A small class-conditioned image diffusion model, trained from scratch.
Training: 4600 steps, batches of 64.
Rows from block 2 of a small class-conditioned image diffusion model, named by matrix and row number. Rows with one number belong to one neuron. Each number is 50 + 10 x the weight over its row's rms, rounded and kept within 0 to 99. All counts start at 0. After the name is the row's rms in percent of the matrix's.
After each neuron's rows are labels from the 100 images, of 14976 (inputs lightly noised), where the neuron reaches its highest value: "patch colour" is the nearest of a few named colours to the mean colour under the peak. Only what is clearly more common there than usual is listed. The data: photos of plants, animals and fungi (iNaturalist). In brackets: how many of the 100.
# fc1: MLP up (model.blocks.2.mlp.fc1.weight, 1152x192), inputs 0-191
# fc2: MLP down (model.blocks.2.mlp.fc2.weight, 192x1152, transposed), outputs 0-191

fc1.470 086:53 48 47 46 77 19 55 37 76 51 54 49 47 49 49 65 53 37 49 50 50 50 49 50 51 50 48 48 47 52 49 57 65 42 26 74 46 54 47 54 42 52 49 50 67 56 51 49 49 22 54 50 50 42 61 56 37 50 54 52 25 53 58 54 52 49 46 23 47 50 52 49 50 46 50 67 48 47 52 34 51 54 57 49 50 46 71 51 47 61 50 50 49 50 47 68 44 41 51 50 50 55 56 50 72 50 39 54 48 50 42 37 48 49 59 50 24 50 33 46 48 61 51 61 58 45 47 42 26 53 50 49 50 55 32 56 50 82 52 54 49 50 49 46 48 50 46 24 51 50 87 47 55 43 50 48 49 72 43 49 50 50 48 52 48 65 49 49 41 57 35 52 50 59 23 60 41 53 50 51 51 44 55 47 39 54 69 30 58 39 50 60
fc2.470 098:57 37 53 50 25 64 40 51 47 67 51 58 50 27 50 82 70 51 50 39 51 33 51 41 33 52 71 49 70 53 36 59 50 41 50 63 50 51 35 43 50 50 50 50 68 50 50 50 50 44 58 50 50 51 51 50 38 76 76 52 51 52 50 54 49 43 44 74 50 46 53 49 74 56 55 38 47 56 48 48 49 51 45 48 51 51 51 46 44 66 50 51 48 50 72 49 17 53 55 50 44 54 66 64 50 53 49 38 30 50 25 48 49 23 69 50 43 50 51 42 54 50 51 48 48 52 48 52 50 36 62 72 63 49 43 47 49 24 57 49 48 53 63 49 49 47 52 49 52 59 50 50 51 50 65 54 49 66 47 62 49 48 46 82 45 32 49 44 49 49 54 53 46 50 50 40 50 47 42 39 51 49 36 52 43 52 50 39 46 54 45 39
patch colour: brown (64)

fc1.94 025:50 50 50 50 50 50 50 50 50 50 50 50 50 50 50 50 50 50 50 50 50 50 50 50 50 50 50 50 50 50 50 50 50 99 50 50 50 50 50 50 50 50 50 50 50 50 50 50 50 50 50 50 50 50 50 50 50 50 50 50 50 50 50 50 50 50 50 50 50 50 50 50 50 50 50 50 50 50 50 50 50 50 50 50 50 50 50 50 50 50 50 50 50 50 50 50 50 50 50 50 50 50 50 50 50 50 50 50 50 50 50 50 50 50 50 50 50 50 50 50 50 50 50 50 50 50 50 50 50 50 50 50 50 50 50 50 50 50 50 50 50 50 50 50 50 50 50 50 50 50 50 50 50 50 50 50 50 50 50 50 50 50 50 50 50 50 50 50 50 50 50 50 50 50 50 50 50 50 50 50 50 50 50 50 50 50 50 50 50 50 50 50
fc2.94 017:50 50 50 50 50 50 50 50 50 50 50 50 50 50 50 50 50 50 50 50 50 50 50 50 50 50 50 50 50 50 50 50 50 99 50 50 50 50 50 50 50 50 50 50 50 50 50 50 50 50 50 50 50 50 50 50 50 50 50 50 50 50 50 50 50 50 50 50 50 50 50 50 50 50 50 50 50 50 50 50 50 50 50 50 50 50 50 50 50 50 50 50 50 50 50 50 50 50 50 50 50 50 50 50 50 50 50 50 50 50 50 50 50 50 50 50 50 50 50 50 50 50 50 50 50 50 50 51 50 50 50 50 50 50 50 50 50 50 50 50 50 50 50 50 50 50 50 50 50 50 50 50 50 50 50 50 50 50 50 50 50 50 50 50 50 50 50 50 50 50 50 50 50 50 50 50 50 50 50 50 50 50 50 50 50 50 50 50 50 50 50 50
patch colour: pink (32)

fc1.385 104:50 53 57 50 38 66 49 56 42 54 47 49 52 47 49 50 50 56 50 46 50 50 53 50 42 48 53 52 56 51 58 45 46 49 52 47 48 49 51 50 70 48 12 54 33 47 53 50 65 70 56 50 51 51 54 48 41 47 82 50 50 50 67 56 63 51 48 39 50 47 53 49 49 49 53 51 33 25 33 50 65 52 50 49 40 62 62 50 56 44 55 39 56 50 49 57 49 71 49 48 50 47 51 50 59 46 46 37 49 71 94 54 50 48 53 51 50 47 63 50 48 46 45 38 28 47 52 49 50 51 52 48 46 44 54 50 46 50 55 45 47 53 99 53 50 51 51 59 50 49 41 48 55 51 50 50 51 35 56 49 64 08 49 49 49 36 49 50 67 49 53 46 62 64 51 47 52 49 50 50 49 48 35 65 46 48 49 59 34 49 52 54
fc2.385 076:49 50 48 53 51 31 50 46 44 37 49 51 44 57 44 45 50 57 50 52 52 59 51 50 43 57 53 50 50 50 51 44 50 43 50 55 51 46 51 49 49 51 54 61 31 48 55 49 61 48 41 50 55 50 47 50 16 30 42 50 54 50 48 54 60 48 55 58 54 58 50 56 50 44 50 54 50 48 50 48 48 44 60 44 45 49 49 50 47 56 50 50 68 59 68 51 53 48 50 50 48 48 49 50 50 43 54 39 50 88 99 49 51 48 50 50 48 49 41 63 44 64 60 40 50 57 50 50 51 50 45 50 43 50 51 48 47 54 49 45 49 58 71 44 50 51 57 73 50 60 29 50 53 51 50 49 55 15 52 43 52 55 51 35 42 70 37 43 51 51 58 54 48 54 48 39 49 56 56 55 50 52 92 51 41 54 53 58 19 49 43 45
patch colour: brown (65)

fc1.3 138:56 61 49 51 52 60 35 46 41 58 44 51 50 50 41 50 49 50 52 54 50 47 55 50 48 47 52 16 63 50 50 50 41 77 48 41 59 76 50 50 51 50 48 47 52 45 51 54 48 46 59 50 53 47 50 43 48 51 51 50 49 53 30 35 50 37 49 54 51 76 63 37 45 20 55 50 50 59 43 47 42 43 60 77 35 44 59 50 30 49 53 50 71 39 54 52 36 37 71 43 43 56 58 50 49 57 58 56 47 23 50 71 29 52 51 52 49 59 61 51 50 50 67 49 45 47 50 47 56 51 37 42 48 51 52 41 46 51 58 64 57 62 50 46 47 54 40 46 69 54 56 53 54 62 52 48 43 50 53 46 50 56 50 51 53 50 43 51 50 58 64 22 82 41 53 46 50 14 48 55 45 30 51 53 39 43 55 60 43 41 50 72
fc2.3 189:28 50 46 50 56 69 51 38 51 22 38 58 48 56 68 49 29 52 51 40 51 78 54 55 56 47 28 00 50 50 52 40 55 51 49 53 36 57 50 44 52 50 43 65 33 52 50 45 50 51 46 48 49 44 62 50 52 47 62 54 47 51 51 46 50 52 56 54 52 50 51 49 52 50 49 50 48 80 51 35 53 56 39 53 34 51 64 53 61 48 51 59 51 53 40 33 53 57 86 52 52 60 50 40 58 51 42 64 50 39 51 53 46 53 55 48 59 50 47 53 55 53 49 50 51 49 43 54 41 44 58 49 48 45 40 48 67 50 50 76 44 50 50 52 49 51 45 47 51 53 54 49 50 46 43 47 33 50 51 28 61 45 48 51 40 49 47 57 51 56 29 51 50 41 62 64 50 48 40 49 50 50 49 43 55 51 53 04 42 52 55 49
patch colour: pink (32)

fc1.687 039:50 50 50 50 51 43 48 50 50 50 60 50 50 50 50 65 54 50 50 50 61 20 50 50 50 50 50 50 50 50 76 50 50 53 50 50 50 50 50 49 50 50 50 50 50 50 50 50 50 50 50 50 50 50 50 50 50 00 50 50 50 50 50 50 50 50 50 50 50 50 50 50 58 50 50 50 50 50 50 50 99 50 36 50 50 50 50 50 47 50 50 50 50 50 50 50 31 50 50 50 50 50 50 50 50 50 50 50 16 50 50 50 50 50 50 50 50 50 61 50 54 50 50 50 50 50 50 50 50 50 50 50 50 51 50 50 57 50 50 50 50 50 50 50 50 50 50 50 50 67 50 50 50 50 50 50 15 50 50 50 49 50 50 50 50 50 51 50 50 18 50 50 50 50 50 50 50 50 56 50 50 50 50 49 50 50 06 50 50 50 08 50
fc2.687 037:51 50 50 66 47 52 38 49 50 50 50 50 71 54 49 50 50 50 50 50 50 50 50 50 39 50 47 46 50 62 53 50 50 56 50 58 50 38 33 50 50 71 63 50 50 50 63 44 50 50 51 95 50 50 50 50 49 99 50 46 43 50 50 50 48 50 50 50 50 50 51 52 52 50 50 28 50 44 50 50 86 36 62 50 50 51 50 50 51 50 37 49 50 50 50 53 50 45 53 42 36 50 50 73 50 50 42 50 50 52 50 51 34 27 50 50 50 50 49 50 35 50 50 49 49 50 50 67 50 50 50 50 50 35 47 50 50 50 50 33 50 50 50 50 47 50 50 49 65 50 50 61 50 50 50 32 67 50 50 50 51 50 50 50 50 49 50 50 50 76 52 47 51 50 50 46 60 53 49 50 50 50 50 59 51 15 70 50 42 50 00 50
patch colour: grey (80)

fc1.191 048:49 37 49 45 49 34 29 10 72 50 50 49 52 50 51 51 51 49 50 50 50 66 50 50 50 48 50 50 50 51 49 49 50 50 50 52 51 62 51 50 53 49 50 59 50 50 50 50 49 50 50 50 50 48 52 64 41 48 51 51 51 50 50 35 50 51 37 51 50 52 56 51 50 53 50 50 50 50 50 30 61 52 50 50 49 50 99 50 50 50 50 50 54 50 50 50 55 45 49 50 50 56 49 50 53 46 57 50 48 51 51 50 52 49 67 49 47 50 40 50 50 72 50 50 48 49 50 48 48 50 51 50 52 98 32 68 25 74 52 50 29 50 50 50 50 49 50 35 50 50 50 50 50 32 46 52 35 50 50 49 54 49 59 50 50 50 50 50 50 49 50 55 59 51 50 52 50 50 49 46 51 50 52 51 29 50 50 61 60 50 50 58
fc2.191 068:61 45 51 49 49 51 25 87 46 53 50 50 53 45 50 49 50 62 50 60 50 57 50 49 42 50 55 50 50 50 48 53 50 50 59 52 49 53 31 22 49 50 53 57 51 50 52 50 47 49 49 50 50 29 44 51 24 68 51 51 50 53 50 29 49 65 58 55 50 50 48 54 50 53 50 29 47 34 52 34 49 51 50 51 52 42 00 50 50 52 47 50 62 47 50 50 35 58 47 50 45 79 50 44 50 49 50 49 21 49 50 50 50 41 55 38 55 49 50 50 58 54 83 49 49 55 48 46 54 50 50 49 54 46 50 36 64 23 50 50 33 49 61 50 44 50 50 50 50 50 51 50 51 37 57 50 45 50 46 47 50 49 49 79 50 41 47 45 51 50 48 50 42 56 52 46 50 61 50 50 50 52 48 50 18 50 52 33 49 50 50 86
patch colour: brown (66)

fc1.257 005:50 50 50 50 50 50 50 50 50 50 50 50 50 50 50 50 50 50 50 50 50 50 50 50 50 50 50 50 50 50 50 50 50 50 50 07 50 50 50 50 50 50 50 50 50 50 50 50 50 50 50 50 50 50 50 50 50 50 50 50 50 50 50 50 50 70 50 50 50 50 50 50 50 50 50 50 50 50 50 50 50 50 50 50 50 50 50 50 50 50 50 50 50 50 50 50 50 50 50 50 50 50 50 50 50 50 50 50 50 50 50 50 50 50 50 50 50 50 50 50 50 50 50 99 50 50 50 99 50 50 50 50 50 50 50 50 50 50 50 50 50 50 50 50 50 50 50 50 50 50 50 50 50 50 50 50 50 50 50 50 50 50 50 50 50 50 50 50 57 50 50 50 50 50 50 50 50 50 50 50 50 50 50 50 50 50 50 50 50 50 50 50
fc2.257 006:50 50 50 50 50 50 50 50 50 50 50 50 50 50 50 50 50 50 50 50 50 50 50 50 50 50 50 50 50 50 50 50 50 50 50 00 50 50 50 50 50 50 50 50 50 50 50 50 50 50 50 50 50 50 50 50 50 50 50 50 50 50 50 50 50 99 50 50 50 50 50 50 50 50 50 50 50 50 50 50 50 50 50 50 50 50 50 50 50 50 50 50 50 50 50 50 50 50 50 50 50 50 50 50 50 50 50 50 50 50 50 50 50 50 50 50 50 50 50 50 50 39 50 15 50 50 50 50 50 50 50 50 50 50 50 50 50 50 50 50 50 50 50 50 50 50 50 50 59 50 50 50 50 50 50 50 50 50 50 50 50 50 50 50 50 70 50 50 50 50 50 50 50 50 50 50 50 50 50 50 50 50 50 50 50 50 50 50 68 50 50 50
patch colour: orange (27)

fc1.682 127:51 50 46 48 22 50 50 45 48 53 50 50 50 54 56 50 56 47 47 55 39 37 50 45 62 45 55 50 71 51 46 52 49 48 49 50 73 69 54 54 50 51 24 50 47 61 51 47 45 60 86 66 46 50 53 50 39 52 47 46 54 50 63 53 55 67 43 50 52 49 69 54 44 49 49 50 44 52 50 54 53 42 27 49 35 66 75 47 48 52 49 55 51 47 41 77 53 55 50 44 51 39 50 53 50 36 52 50 64 72 46 53 55 56 48 50 43 33 54 60 51 44 47 59 46 51 42 49 39 48 00 45 51 51 48 47 43 51 60 57 50 50 52 46 39 49 49 43 49 52 45 49 94 56 49 47 49 51 48 50 31 44 50 44 34 51 54 53 50 51 48 49 50 56 51 58 50 61 56 43 50 45 15 55 40 55 51 59 48 46 43 66
fc2.682 103:50 48 28 50 72 36 35 49 29 32 36 55 50 55 35 56 54 58 48 44 67 62 46 52 29 65 63 59 50 50 37 68 49 52 47 47 60 38 54 38 47 50 50 82 54 55 60 49 54 47 32 50 44 57 41 55 52 39 58 52 50 50 49 42 67 55 51 71 58 59 45 45 55 54 53 44 50 63 45 55 48 56 49 48 52 37 42 49 61 55 51 27 42 53 58 52 52 49 64 57 48 68 39 34 51 32 47 49 59 50 50 55 40 50 51 51 50 50 49 65 72 34 58 28 52 55 36 44 53 71 59 44 34 49 60 50 59 58 00 40 49 58 72 53 48 52 52 51 43 59 41 44 69 44 39 55 57 51 55 48 41 54 59 35 39 52 51 62 51 55 62 49 51 56 50 48 43 46 59 56 60 51 56 47 50 53 42 46 40 45 49 50
patch colour: grey (88)

fc1.119 076:50 51 48 50 49 50 38 50 51 49 50 52 55 52 52 51 50 38 50 52 51 46 50 58 50 50 50 53 43 56 49 50 57 49 55 50 50 51 50 50 60 50 22 63 50 52 50 48 45 58 55 50 51 41 78 16 52 58 50 49 55 50 77 50 55 51 64 46 52 51 53 51 49 38 51 50 48 49 49 48 51 69 51 36 48 50 99 50 50 48 52 49 45 51 30 45 50 49 65 50 45 62 50 52 68 35 48 50 49 83 68 50 54 39 51 49 57 50 53 68 50 50 51 49 25 34 27 47 35 50 37 48 49 99 49 49 51 48 50 51 50 50 50 46 50 51 50 50 52 28 50 50 46 55 50 51 53 50 50 50 25 49 51 48 45 49 52 50 50 50 50 42 58 49 31 50 72 53 50 49 51 49 34 50 40 55 49 51 50 52 50 50
fc2.119 100:61 33 51 50 50 49 29 49 40 50 50 49 51 39 49 59 69 70 50 50 47 63 48 48 49 40 47 51 50 50 50 60 50 50 60 54 47 45 49 46 47 49 30 53 53 53 61 55 47 35 50 50 50 50 45 57 55 77 56 51 40 53 50 36 46 50 49 62 50 50 54 53 52 50 50 43 50 34 50 45 44 42 42 53 57 50 09 46 50 61 50 50 34 50 64 50 49 48 73 49 50 62 50 52 50 39 49 50 45 15 59 43 52 51 62 33 80 50 48 50 50 50 59 37 33 75 48 84 50 57 50 48 52 32 25 47 41 50 50 50 47 51 58 72 49 50 50 50 49 53 49 49 51 66 50 50 49 50 38 50 17 52 50 58 49 44 48 50 50 50 74 51 50 52 38 50 11 50 50 50 50 51 44 50 45 50 50 52 43 35 49 49
patch colour: black (28)

fc1.749 047:52 31 64 50 52 50 50 41 49 50 50 46 50 50 50 50 51 60 50 50 50 50 50 50 50 58 50 50 51 51 50 42 50 50 51 50 61 55 36 50 50 50 49 50 50 52 51 49 45 14 47 50 50 50 46 50 72 50 54 50 51 51 50 50 50 50 50 44 50 51 50 76 50 50 51 51 50 50 50 41 50 52 50 50 74 49 50 31 51 54 50 50 37 45 51 52 50 50 49 50 50 34 51 49 51 62 15 50 50 49 50 47 55 50 59 50 49 49 50 50 50 50 50 37 50 50 35 00 50 60 50 50 50 47 51 24 50 49 49 50 50 50 52 00 57 50 51 46 50 51 55 51 52 50 50 50 50 76 50 50 50 50 08 50 22 50 51 50 50 57 50 50 48 52 50 50 50 50 50 52 73 50 50 58 51 53 53 18 50 50 50 50
fc2.749 045:49 50 50 50 50 51 49 50 53 50 51 50 50 50 37 71 51 28 53 50 49 33 51 49 40 50 49 50 50 56 51 56 50 51 52 50 51 49 50 50 50 51 39 50 50 50 21 49 50 35 52 50 50 50 50 50 62 58 50 43 50 49 50 50 51 51 50 80 50 50 50 51 50 50 50 57 50 65 48 51 50 50 50 50 65 75 59 10 29 50 45 47 46 43 50 50 50 50 51 50 50 50 38 50 50 50 37 64 52 48 50 49 53 50 51 50 50 50 50 49 10 50 50 50 48 50 49 60 50 49 71 39 36 48 50 50 50 50 49 50 56 50 50 99 55 51 53 49 11 45 59 41 50 55 51 50 50 89 53 60 49 50 89 50 50 34 50 51 62 50 49 47 50 50 50 50 55 50 51 52 61 49 50 50 50 50 50 59 51 51 46 50
patch colour: cyan (31)

fc1.76 015:99 50 50 50 59 50 50 50 50 50 50 50 50 50 50 50 50 50 50 41 50 50 50 50 50 50 50 50 50 50 50 50 50 50 50 50 50 50 50 50 50 50 39 50 50 50 50 50 50 50 50 50 50 50 50 50 50 50 50 50 50 50 50 50 50 50 50 50 50 50 50 50 50 50 50 50 50 50 50 50 50 50 50 50 50 50 50 50 50 50 50 50 50 50 50 50 50 50 50 50 50 50 50 50 50 50 50 50 50 50 50 50 50 50 50 50 50 50 50 50 50 50 50 50 50 50 50 50 50 50 50 50 50 50 50 50 50 50 50 50 50 50 50 50 50 81 50 50 50 50 50 50 50 50 50 50 50 50 50 50 50 50 50 50 50 50 50 50 50 50 50 50 50 50 50 50 50 50 50 50 50 50 50 50 50 50 50 50 50 50 50 50
fc2.76 013:00 50 50 50 50 50 50 50 50 50 50 50 50 50 50 50 50 50 50 50 50 50 50 50 50 50 50 50 50 50 50 50 50 50 50 50 50 50 50 50 50 50 50 50 50 50 50 50 50 50 50 50 50 50 50 50 50 50 50 50 50 50 50 50 50 50 50 50 50 50 50 50 50 50 50 50 50 50 50 50 50 50 50 50 50 50 50 50 50 50 50 50 50 50 50 50 50 50 50 50 50 50 50 50 50 50 50 50 50 50 50 50 50 50 50 50 50 50 50 50 50 50 50 50 50 50 50 50 50 50 50 50 50 50 50 50 50 50 50 50 50 50 50 99 50 59 50 50 50 50 50 50 50 50 50 50 50 50 50 50 50 50 50 50 50 50 50 50 50 50 50 50 50 50 50 50 50 50 50 50 50 50 50 50 50 50 50 46 50 50 50 44
patch colour: brown (76)

fc1.149 257:57 52 47 36 57 50 47 55 43 50 42 53 45 52 52 58 50 45 64 51 51 50 41 54 43 42 43 46 49 48 52 44 43 46 47 21 60 69 48 33 36 61 46 47 50 54 61 56 51 41 54 33 37 33 57 50 39 52 53 48 59 39 50 60 42 41 69 64 50 46 27 63 46 64 68 46 40 63 26 47 50 33 48 51 53 30 60 38 49 28 44 51 56 50 51 50 52 50 50 54 39 55 49 54 72 64 29 42 52 49 49 44 46 38 50 48 51 52 31 52 52 49 38 47 49 50 49 57 30 48 33 50 64 48 58 54 35 49 45 52 65 41 50 41 51 41 45 56 45 51 53 52 41 47 51 78 41 48 41 47 24 57 37 51 50 69 48 62 45 48 54 00 38 47 48 50 42 54 49 61 48 58 65 54 52 53 52 48 60 33 46 45
fc2.149 193:51 52 38 52 50 37 63 82 47 57 49 36 49 55 71 40 43 39 51 53 45 33 50 54 50 45 30 28 50 58 48 49 50 53 44 15 78 63 49 42 58 50 44 58 49 46 51 59 49 16 53 52 44 43 44 67 43 49 53 34 61 44 01 59 51 65 49 47 45 47 47 49 36 42 49 52 49 52 50 48 60 46 47 53 73 59 59 54 51 44 52 48 54 50 66 56 53 52 60 43 46 27 58 34 60 45 56 70 44 32 49 48 50 47 33 45 52 55 57 49 54 45 53 50 51 69 65 41 50 48 54 50 55 49 50 48 55 50 49 51 42 53 47 53 51 54 50 33 51 52 59 41 32 50 52 54 71 50 52 50 64 50 63 38 49 45 55 48 23 50 38 53 50 42 49 43 50 51 41 40 53 38 40 49 40 48 52 49 51 47 51 60
patch colour: grey (81)

fc1.246 194:44 49 47 52 48 62 45 45 49 47 46 60 50 44 51 51 50 71 50 59 49 42 52 49 53 51 50 69 47 72 40 51 41 69 45 45 48 97 36 50 40 43 22 48 53 39 47 55 39 38 41 51 49 42 57 52 59 52 42 28 47 48 55 46 49 44 52 45 50 52 50 44 50 36 52 49 30 58 50 43 40 30 45 73 51 59 69 47 37 47 48 40 37 58 50 58 51 50 61 51 35 63 60 52 33 58 54 57 37 31 49 47 30 49 50 41 54 63 50 51 45 58 72 25 50 45 46 43 49 51 46 55 50 47 42 61 39 50 35 57 61 63 37 64 44 54 47 59 46 60 63 55 59 52 50 36 43 49 44 52 12 50 51 45 51 48 36 45 54 48 62 28 76 60 41 62 47 46 52 50 50 48 53 46 48 42 61 47 46 48 52 49
fc2.246 277:43 50 62 50 53 49 49 49 49 46 49 51 55 54 58 65 50 54 50 42 50 45 54 50 41 44 83 50 50 49 39 53 51 43 56 54 49 48 52 51 45 55 52 73 27 48 54 62 46 48 50 52 60 58 57 51 45 54 38 44 44 52 57 75 54 49 49 36 49 50 56 50 53 52 50 55 49 62 39 44 46 52 31 48 53 38 24 58 31 50 49 51 50 50 50 48 50 54 99 50 54 59 64 62 48 50 63 55 69 39 50 54 59 51 50 51 51 53 48 61 59 50 50 41 47 54 39 51 51 44 71 46 55 45 43 47 80 55 53 48 41 53 57 52 44 43 36 41 72 59 60 48 57 41 48 53 41 50 72 56 41 62 62 43 65 43 48 58 64 57 41 49 50 48 58 49 57 48 48 48 65 48 50 53 45 51 34 04 44 58 47 44
patch colour: pink (30)

fc1.491 009:50 50 50 50 50 50 50 50 50 50 00 44 50 50 50 50 50 50 50 50 50 50 50 50 50 50 50 50 50 50 50 50 50 50 50 50 50 50 50 50 50 50 50 50 50 50 50 50 50 50 50 50 50 50 50 23 50 50 50 50 50 50 50 50 50 50 50 50 50 50 50 50 50 50 50 50 50 50 50 50 50 50 50 50 50 56 50 50 50 50 50 50 50 50 50 50 50 50 50 50 50 50 50 50 50 50 50 50 50 50 50 50 50 50 50 50 50 50 50 50 50 50 50 00 50 50 50 00 50 50 50 50 50 50 50 50 50 50 50 50 50 50 50 50 50 50 50 50 50 50 50 50 50 50 50 50 50 50 50 50 50 50 50 50 50 50 50 50 50 50 50 50 50 50 50 50 50 50 50 50 50 50 50 50 50 50 50 50 50 50 50 50
fc2.491 010:50 50 50 50 50 50 50 50 50 50 50 50 50 50 50 50 50 50 50 50 50 50 57 50 50 50 50 50 50 50 50 50 50 50 50 50 50 50 50 50 50 50 50 50 50 50 50 50 50 50 50 50 50 50 50 50 50 50 50 50 00 50 50 50 50 50 50 50 50 50 50 50 50 50 50 50 50 50 50 50 50 50 50 50 50 50 50 50 50 50 50 50 50 50 50 50 50 50 50 50 50 50 50 50 50 50 50 50 50 50 50 50 50 50 50 50 50 50 50 50 50 50 50 75 50 50 50 50 50 50 50 50 50 50 50 50 50 50 50 50 50 50 50 50 50 50 50 50 00 50 50 50 50 50 50 50 50 50 50 50 50 50 50 50 50 50 50 50 50 50 50 50 50 50 50 50 50 50 50 50 50 50 50 50 50 50 50 50 50 50 50 50
patch colour: cyan (49)

fc1.324 179:36 48 60 50 44 43 55 57 42 49 50 46 50 47 28 44 54 52 50 55 51 50 49 52 51 50 54 50 47 53 50 66 44 41 44 50 56 61 50 28 49 50 63 72 49 15 53 46 37 58 46 54 57 51 58 50 49 50 51 48 48 44 62 35 55 54 46 51 73 53 39 52 47 84 47 49 70 49 87 51 39 68 40 04 49 65 56 46 55 62 52 50 51 46 44 50 55 60 50 53 51 44 63 51 19 51 50 46 53 68 62 52 49 53 50 46 49 50 49 54 48 54 50 81 52 50 52 48 48 49 61 43 53 78 52 52 44 55 39 48 51 50 55 46 44 45 63 53 37 54 40 49 57 45 52 43 50 50 49 45 58 49 49 50 48 43 48 46 56 49 57 12 41 51 56 61 39 50 50 44 47 50 53 48 58 50 45 57 61 70 57 53
fc2.324 211:45 50 46 56 39 68 63 47 47 52 48 49 52 59 81 60 66 44 46 54 36 63 50 43 50 47 38 42 54 43 41 59 50 39 46 53 63 38 52 43 64 47 54 97 50 46 46 64 40 49 50 50 56 54 46 76 28 54 36 51 50 50 51 48 62 43 50 53 51 71 52 52 52 65 45 47 48 47 49 53 56 51 36 47 56 57 69 51 55 51 54 42 45 62 56 54 53 44 42 45 63 70 49 46 44 37 39 77 55 78 50 58 61 46 52 46 41 54 67 60 50 42 46 28 34 51 41 52 50 51 49 46 50 49 61 56 58 50 49 50 50 53 47 44 48 44 66 64 53 60 50 50 40 57 48 53 50 49 49 28 53 32 50 52 41 49 47 47 92 51 55 47 39 50 43 46 49 48 54 49 50 59 69 53 52 50 48 50 32 57 35 47
patch colour: black (96)

fc1.267 066:49 50 70 50 50 42 41 50 49 49 48 50 59 49 49 49 74 46 49 50 87 49 40 50 50 36 50 50 39 53 52 25 82 50 73 46 50 50 47 48 49 49 49 39 46 50 51 13 50 61 40 50 50 51 22 47 61 52 48 50 49 50 44 56 43 50 50 50 78 60 51 50 48 58 49 50 58 51 56 49 35 53 50 51 52 49 94 43 49 52 50 50 50 36 50 50 49 67 49 60 50 49 51 56 49 45 51 29 50 50 67 58 90 47 53 51 49 67 50 61 50 50 42 21 50 52 41 39 50 51 22 49 50 55 49 56 50 49 47 50 41 50 50 45 49 51 46 54 46 52 50 51 14 51 51 52 50 54 35 42 51 50 50 42 67 50 50 50 51 49 53 54 52 49 50 50 50 54 50 48 50 56 37 51 49 50 50 50 42 39 48 50
fc2.267 093:72 50 42 63 50 49 45 49 50 45 59 49 50 50 51 49 53 66 50 49 47 50 50 57 67 59 50 49 51 49 50 99 48 58 62 50 36 49 50 46 52 56 52 47 50 51 50 51 46 44 24 50 53 50 58 66 50 62 50 50 44 51 50 50 49 54 54 47 50 50 50 49 50 55 50 34 50 46 50 50 49 50 50 50 51 50 00 63 50 49 50 42 50 50 46 49 50 55 50 61 50 57 49 45 49 50 44 51 64 58 68 50 49 50 53 50 50 50 45 49 50 53 51 50 50 49 40 85 50 50 52 71 30 50 53 49 38 51 50 56 50 34 52 74 50 66 50 44 52 32 58 50 46 14 64 47 49 58 49 49 51 51 40 51 51 48 37 49 56 49 50 51 49 50 48 38 50 60 50 60 50 50 33 40 50 50 55 48 52 65 50 50
patch colour: brown (53)

fc1.102 186:72 24 42 40 59 54 41 55 48 53 58 40 50 68 51 45 52 38 60 32 46 23 64 44 37 50 45 44 62 49 63 33 55 59 54 48 59 37 52 50 47 58 44 50 25 44 46 36 48 55 47 49 67 56 56 50 41 49 47 50 50 53 71 46 51 51 58 52 49 75 57 58 52 53 34 46 52 48 36 46 55 49 62 43 43 52 56 50 48 47 49 67 64 50 50 45 68 50 44 59 51 53 53 39 60 50 37 74 58 57 56 38 50 42 59 45 51 46 50 46 81 55 42 40 46 48 50 48 27 56 53 55 48 49 48 60 50 58 65 22 56 44 53 31 57 42 48 65 53 71 54 50 34 58 51 68 38 48 63 46 52 50 55 63 46 45 47 58 58 54 60 57 36 52 51 50 51 39 53 52 47 45 22 53 32 63 24 35 50 47 50 39
fc2.102 163:16 74 58 65 49 50 54 48 29 48 49 32 46 60 57 26 49 49 62 56 45 40 45 54 49 53 56 32 42 58 64 61 50 42 39 26 47 50 47 52 45 55 42 65 48 50 44 50 44 42 36 44 57 49 42 43 53 44 46 49 39 48 11 54 52 50 34 44 43 49 31 49 48 55 66 55 54 50 43 40 50 46 68 49 50 47 71 38 46 42 53 50 50 42 49 55 51 57 57 65 49 34 39 67 31 65 49 54 54 39 50 47 54 50 50 51 62 55 48 57 28 55 57 64 57 63 59 46 43 50 49 48 52 52 56 21 49 49 49 44 49 41 47 53 53 45 46 39 57 30 32 49 37 56 54 55 69 50 50 50 49 60 53 16 35 57 57 58 48 50 49 48 52 49 56 49 54 53 50 51 35 34 53 51 25 55 52 49 51 46 52 67
patch colour: grey (82)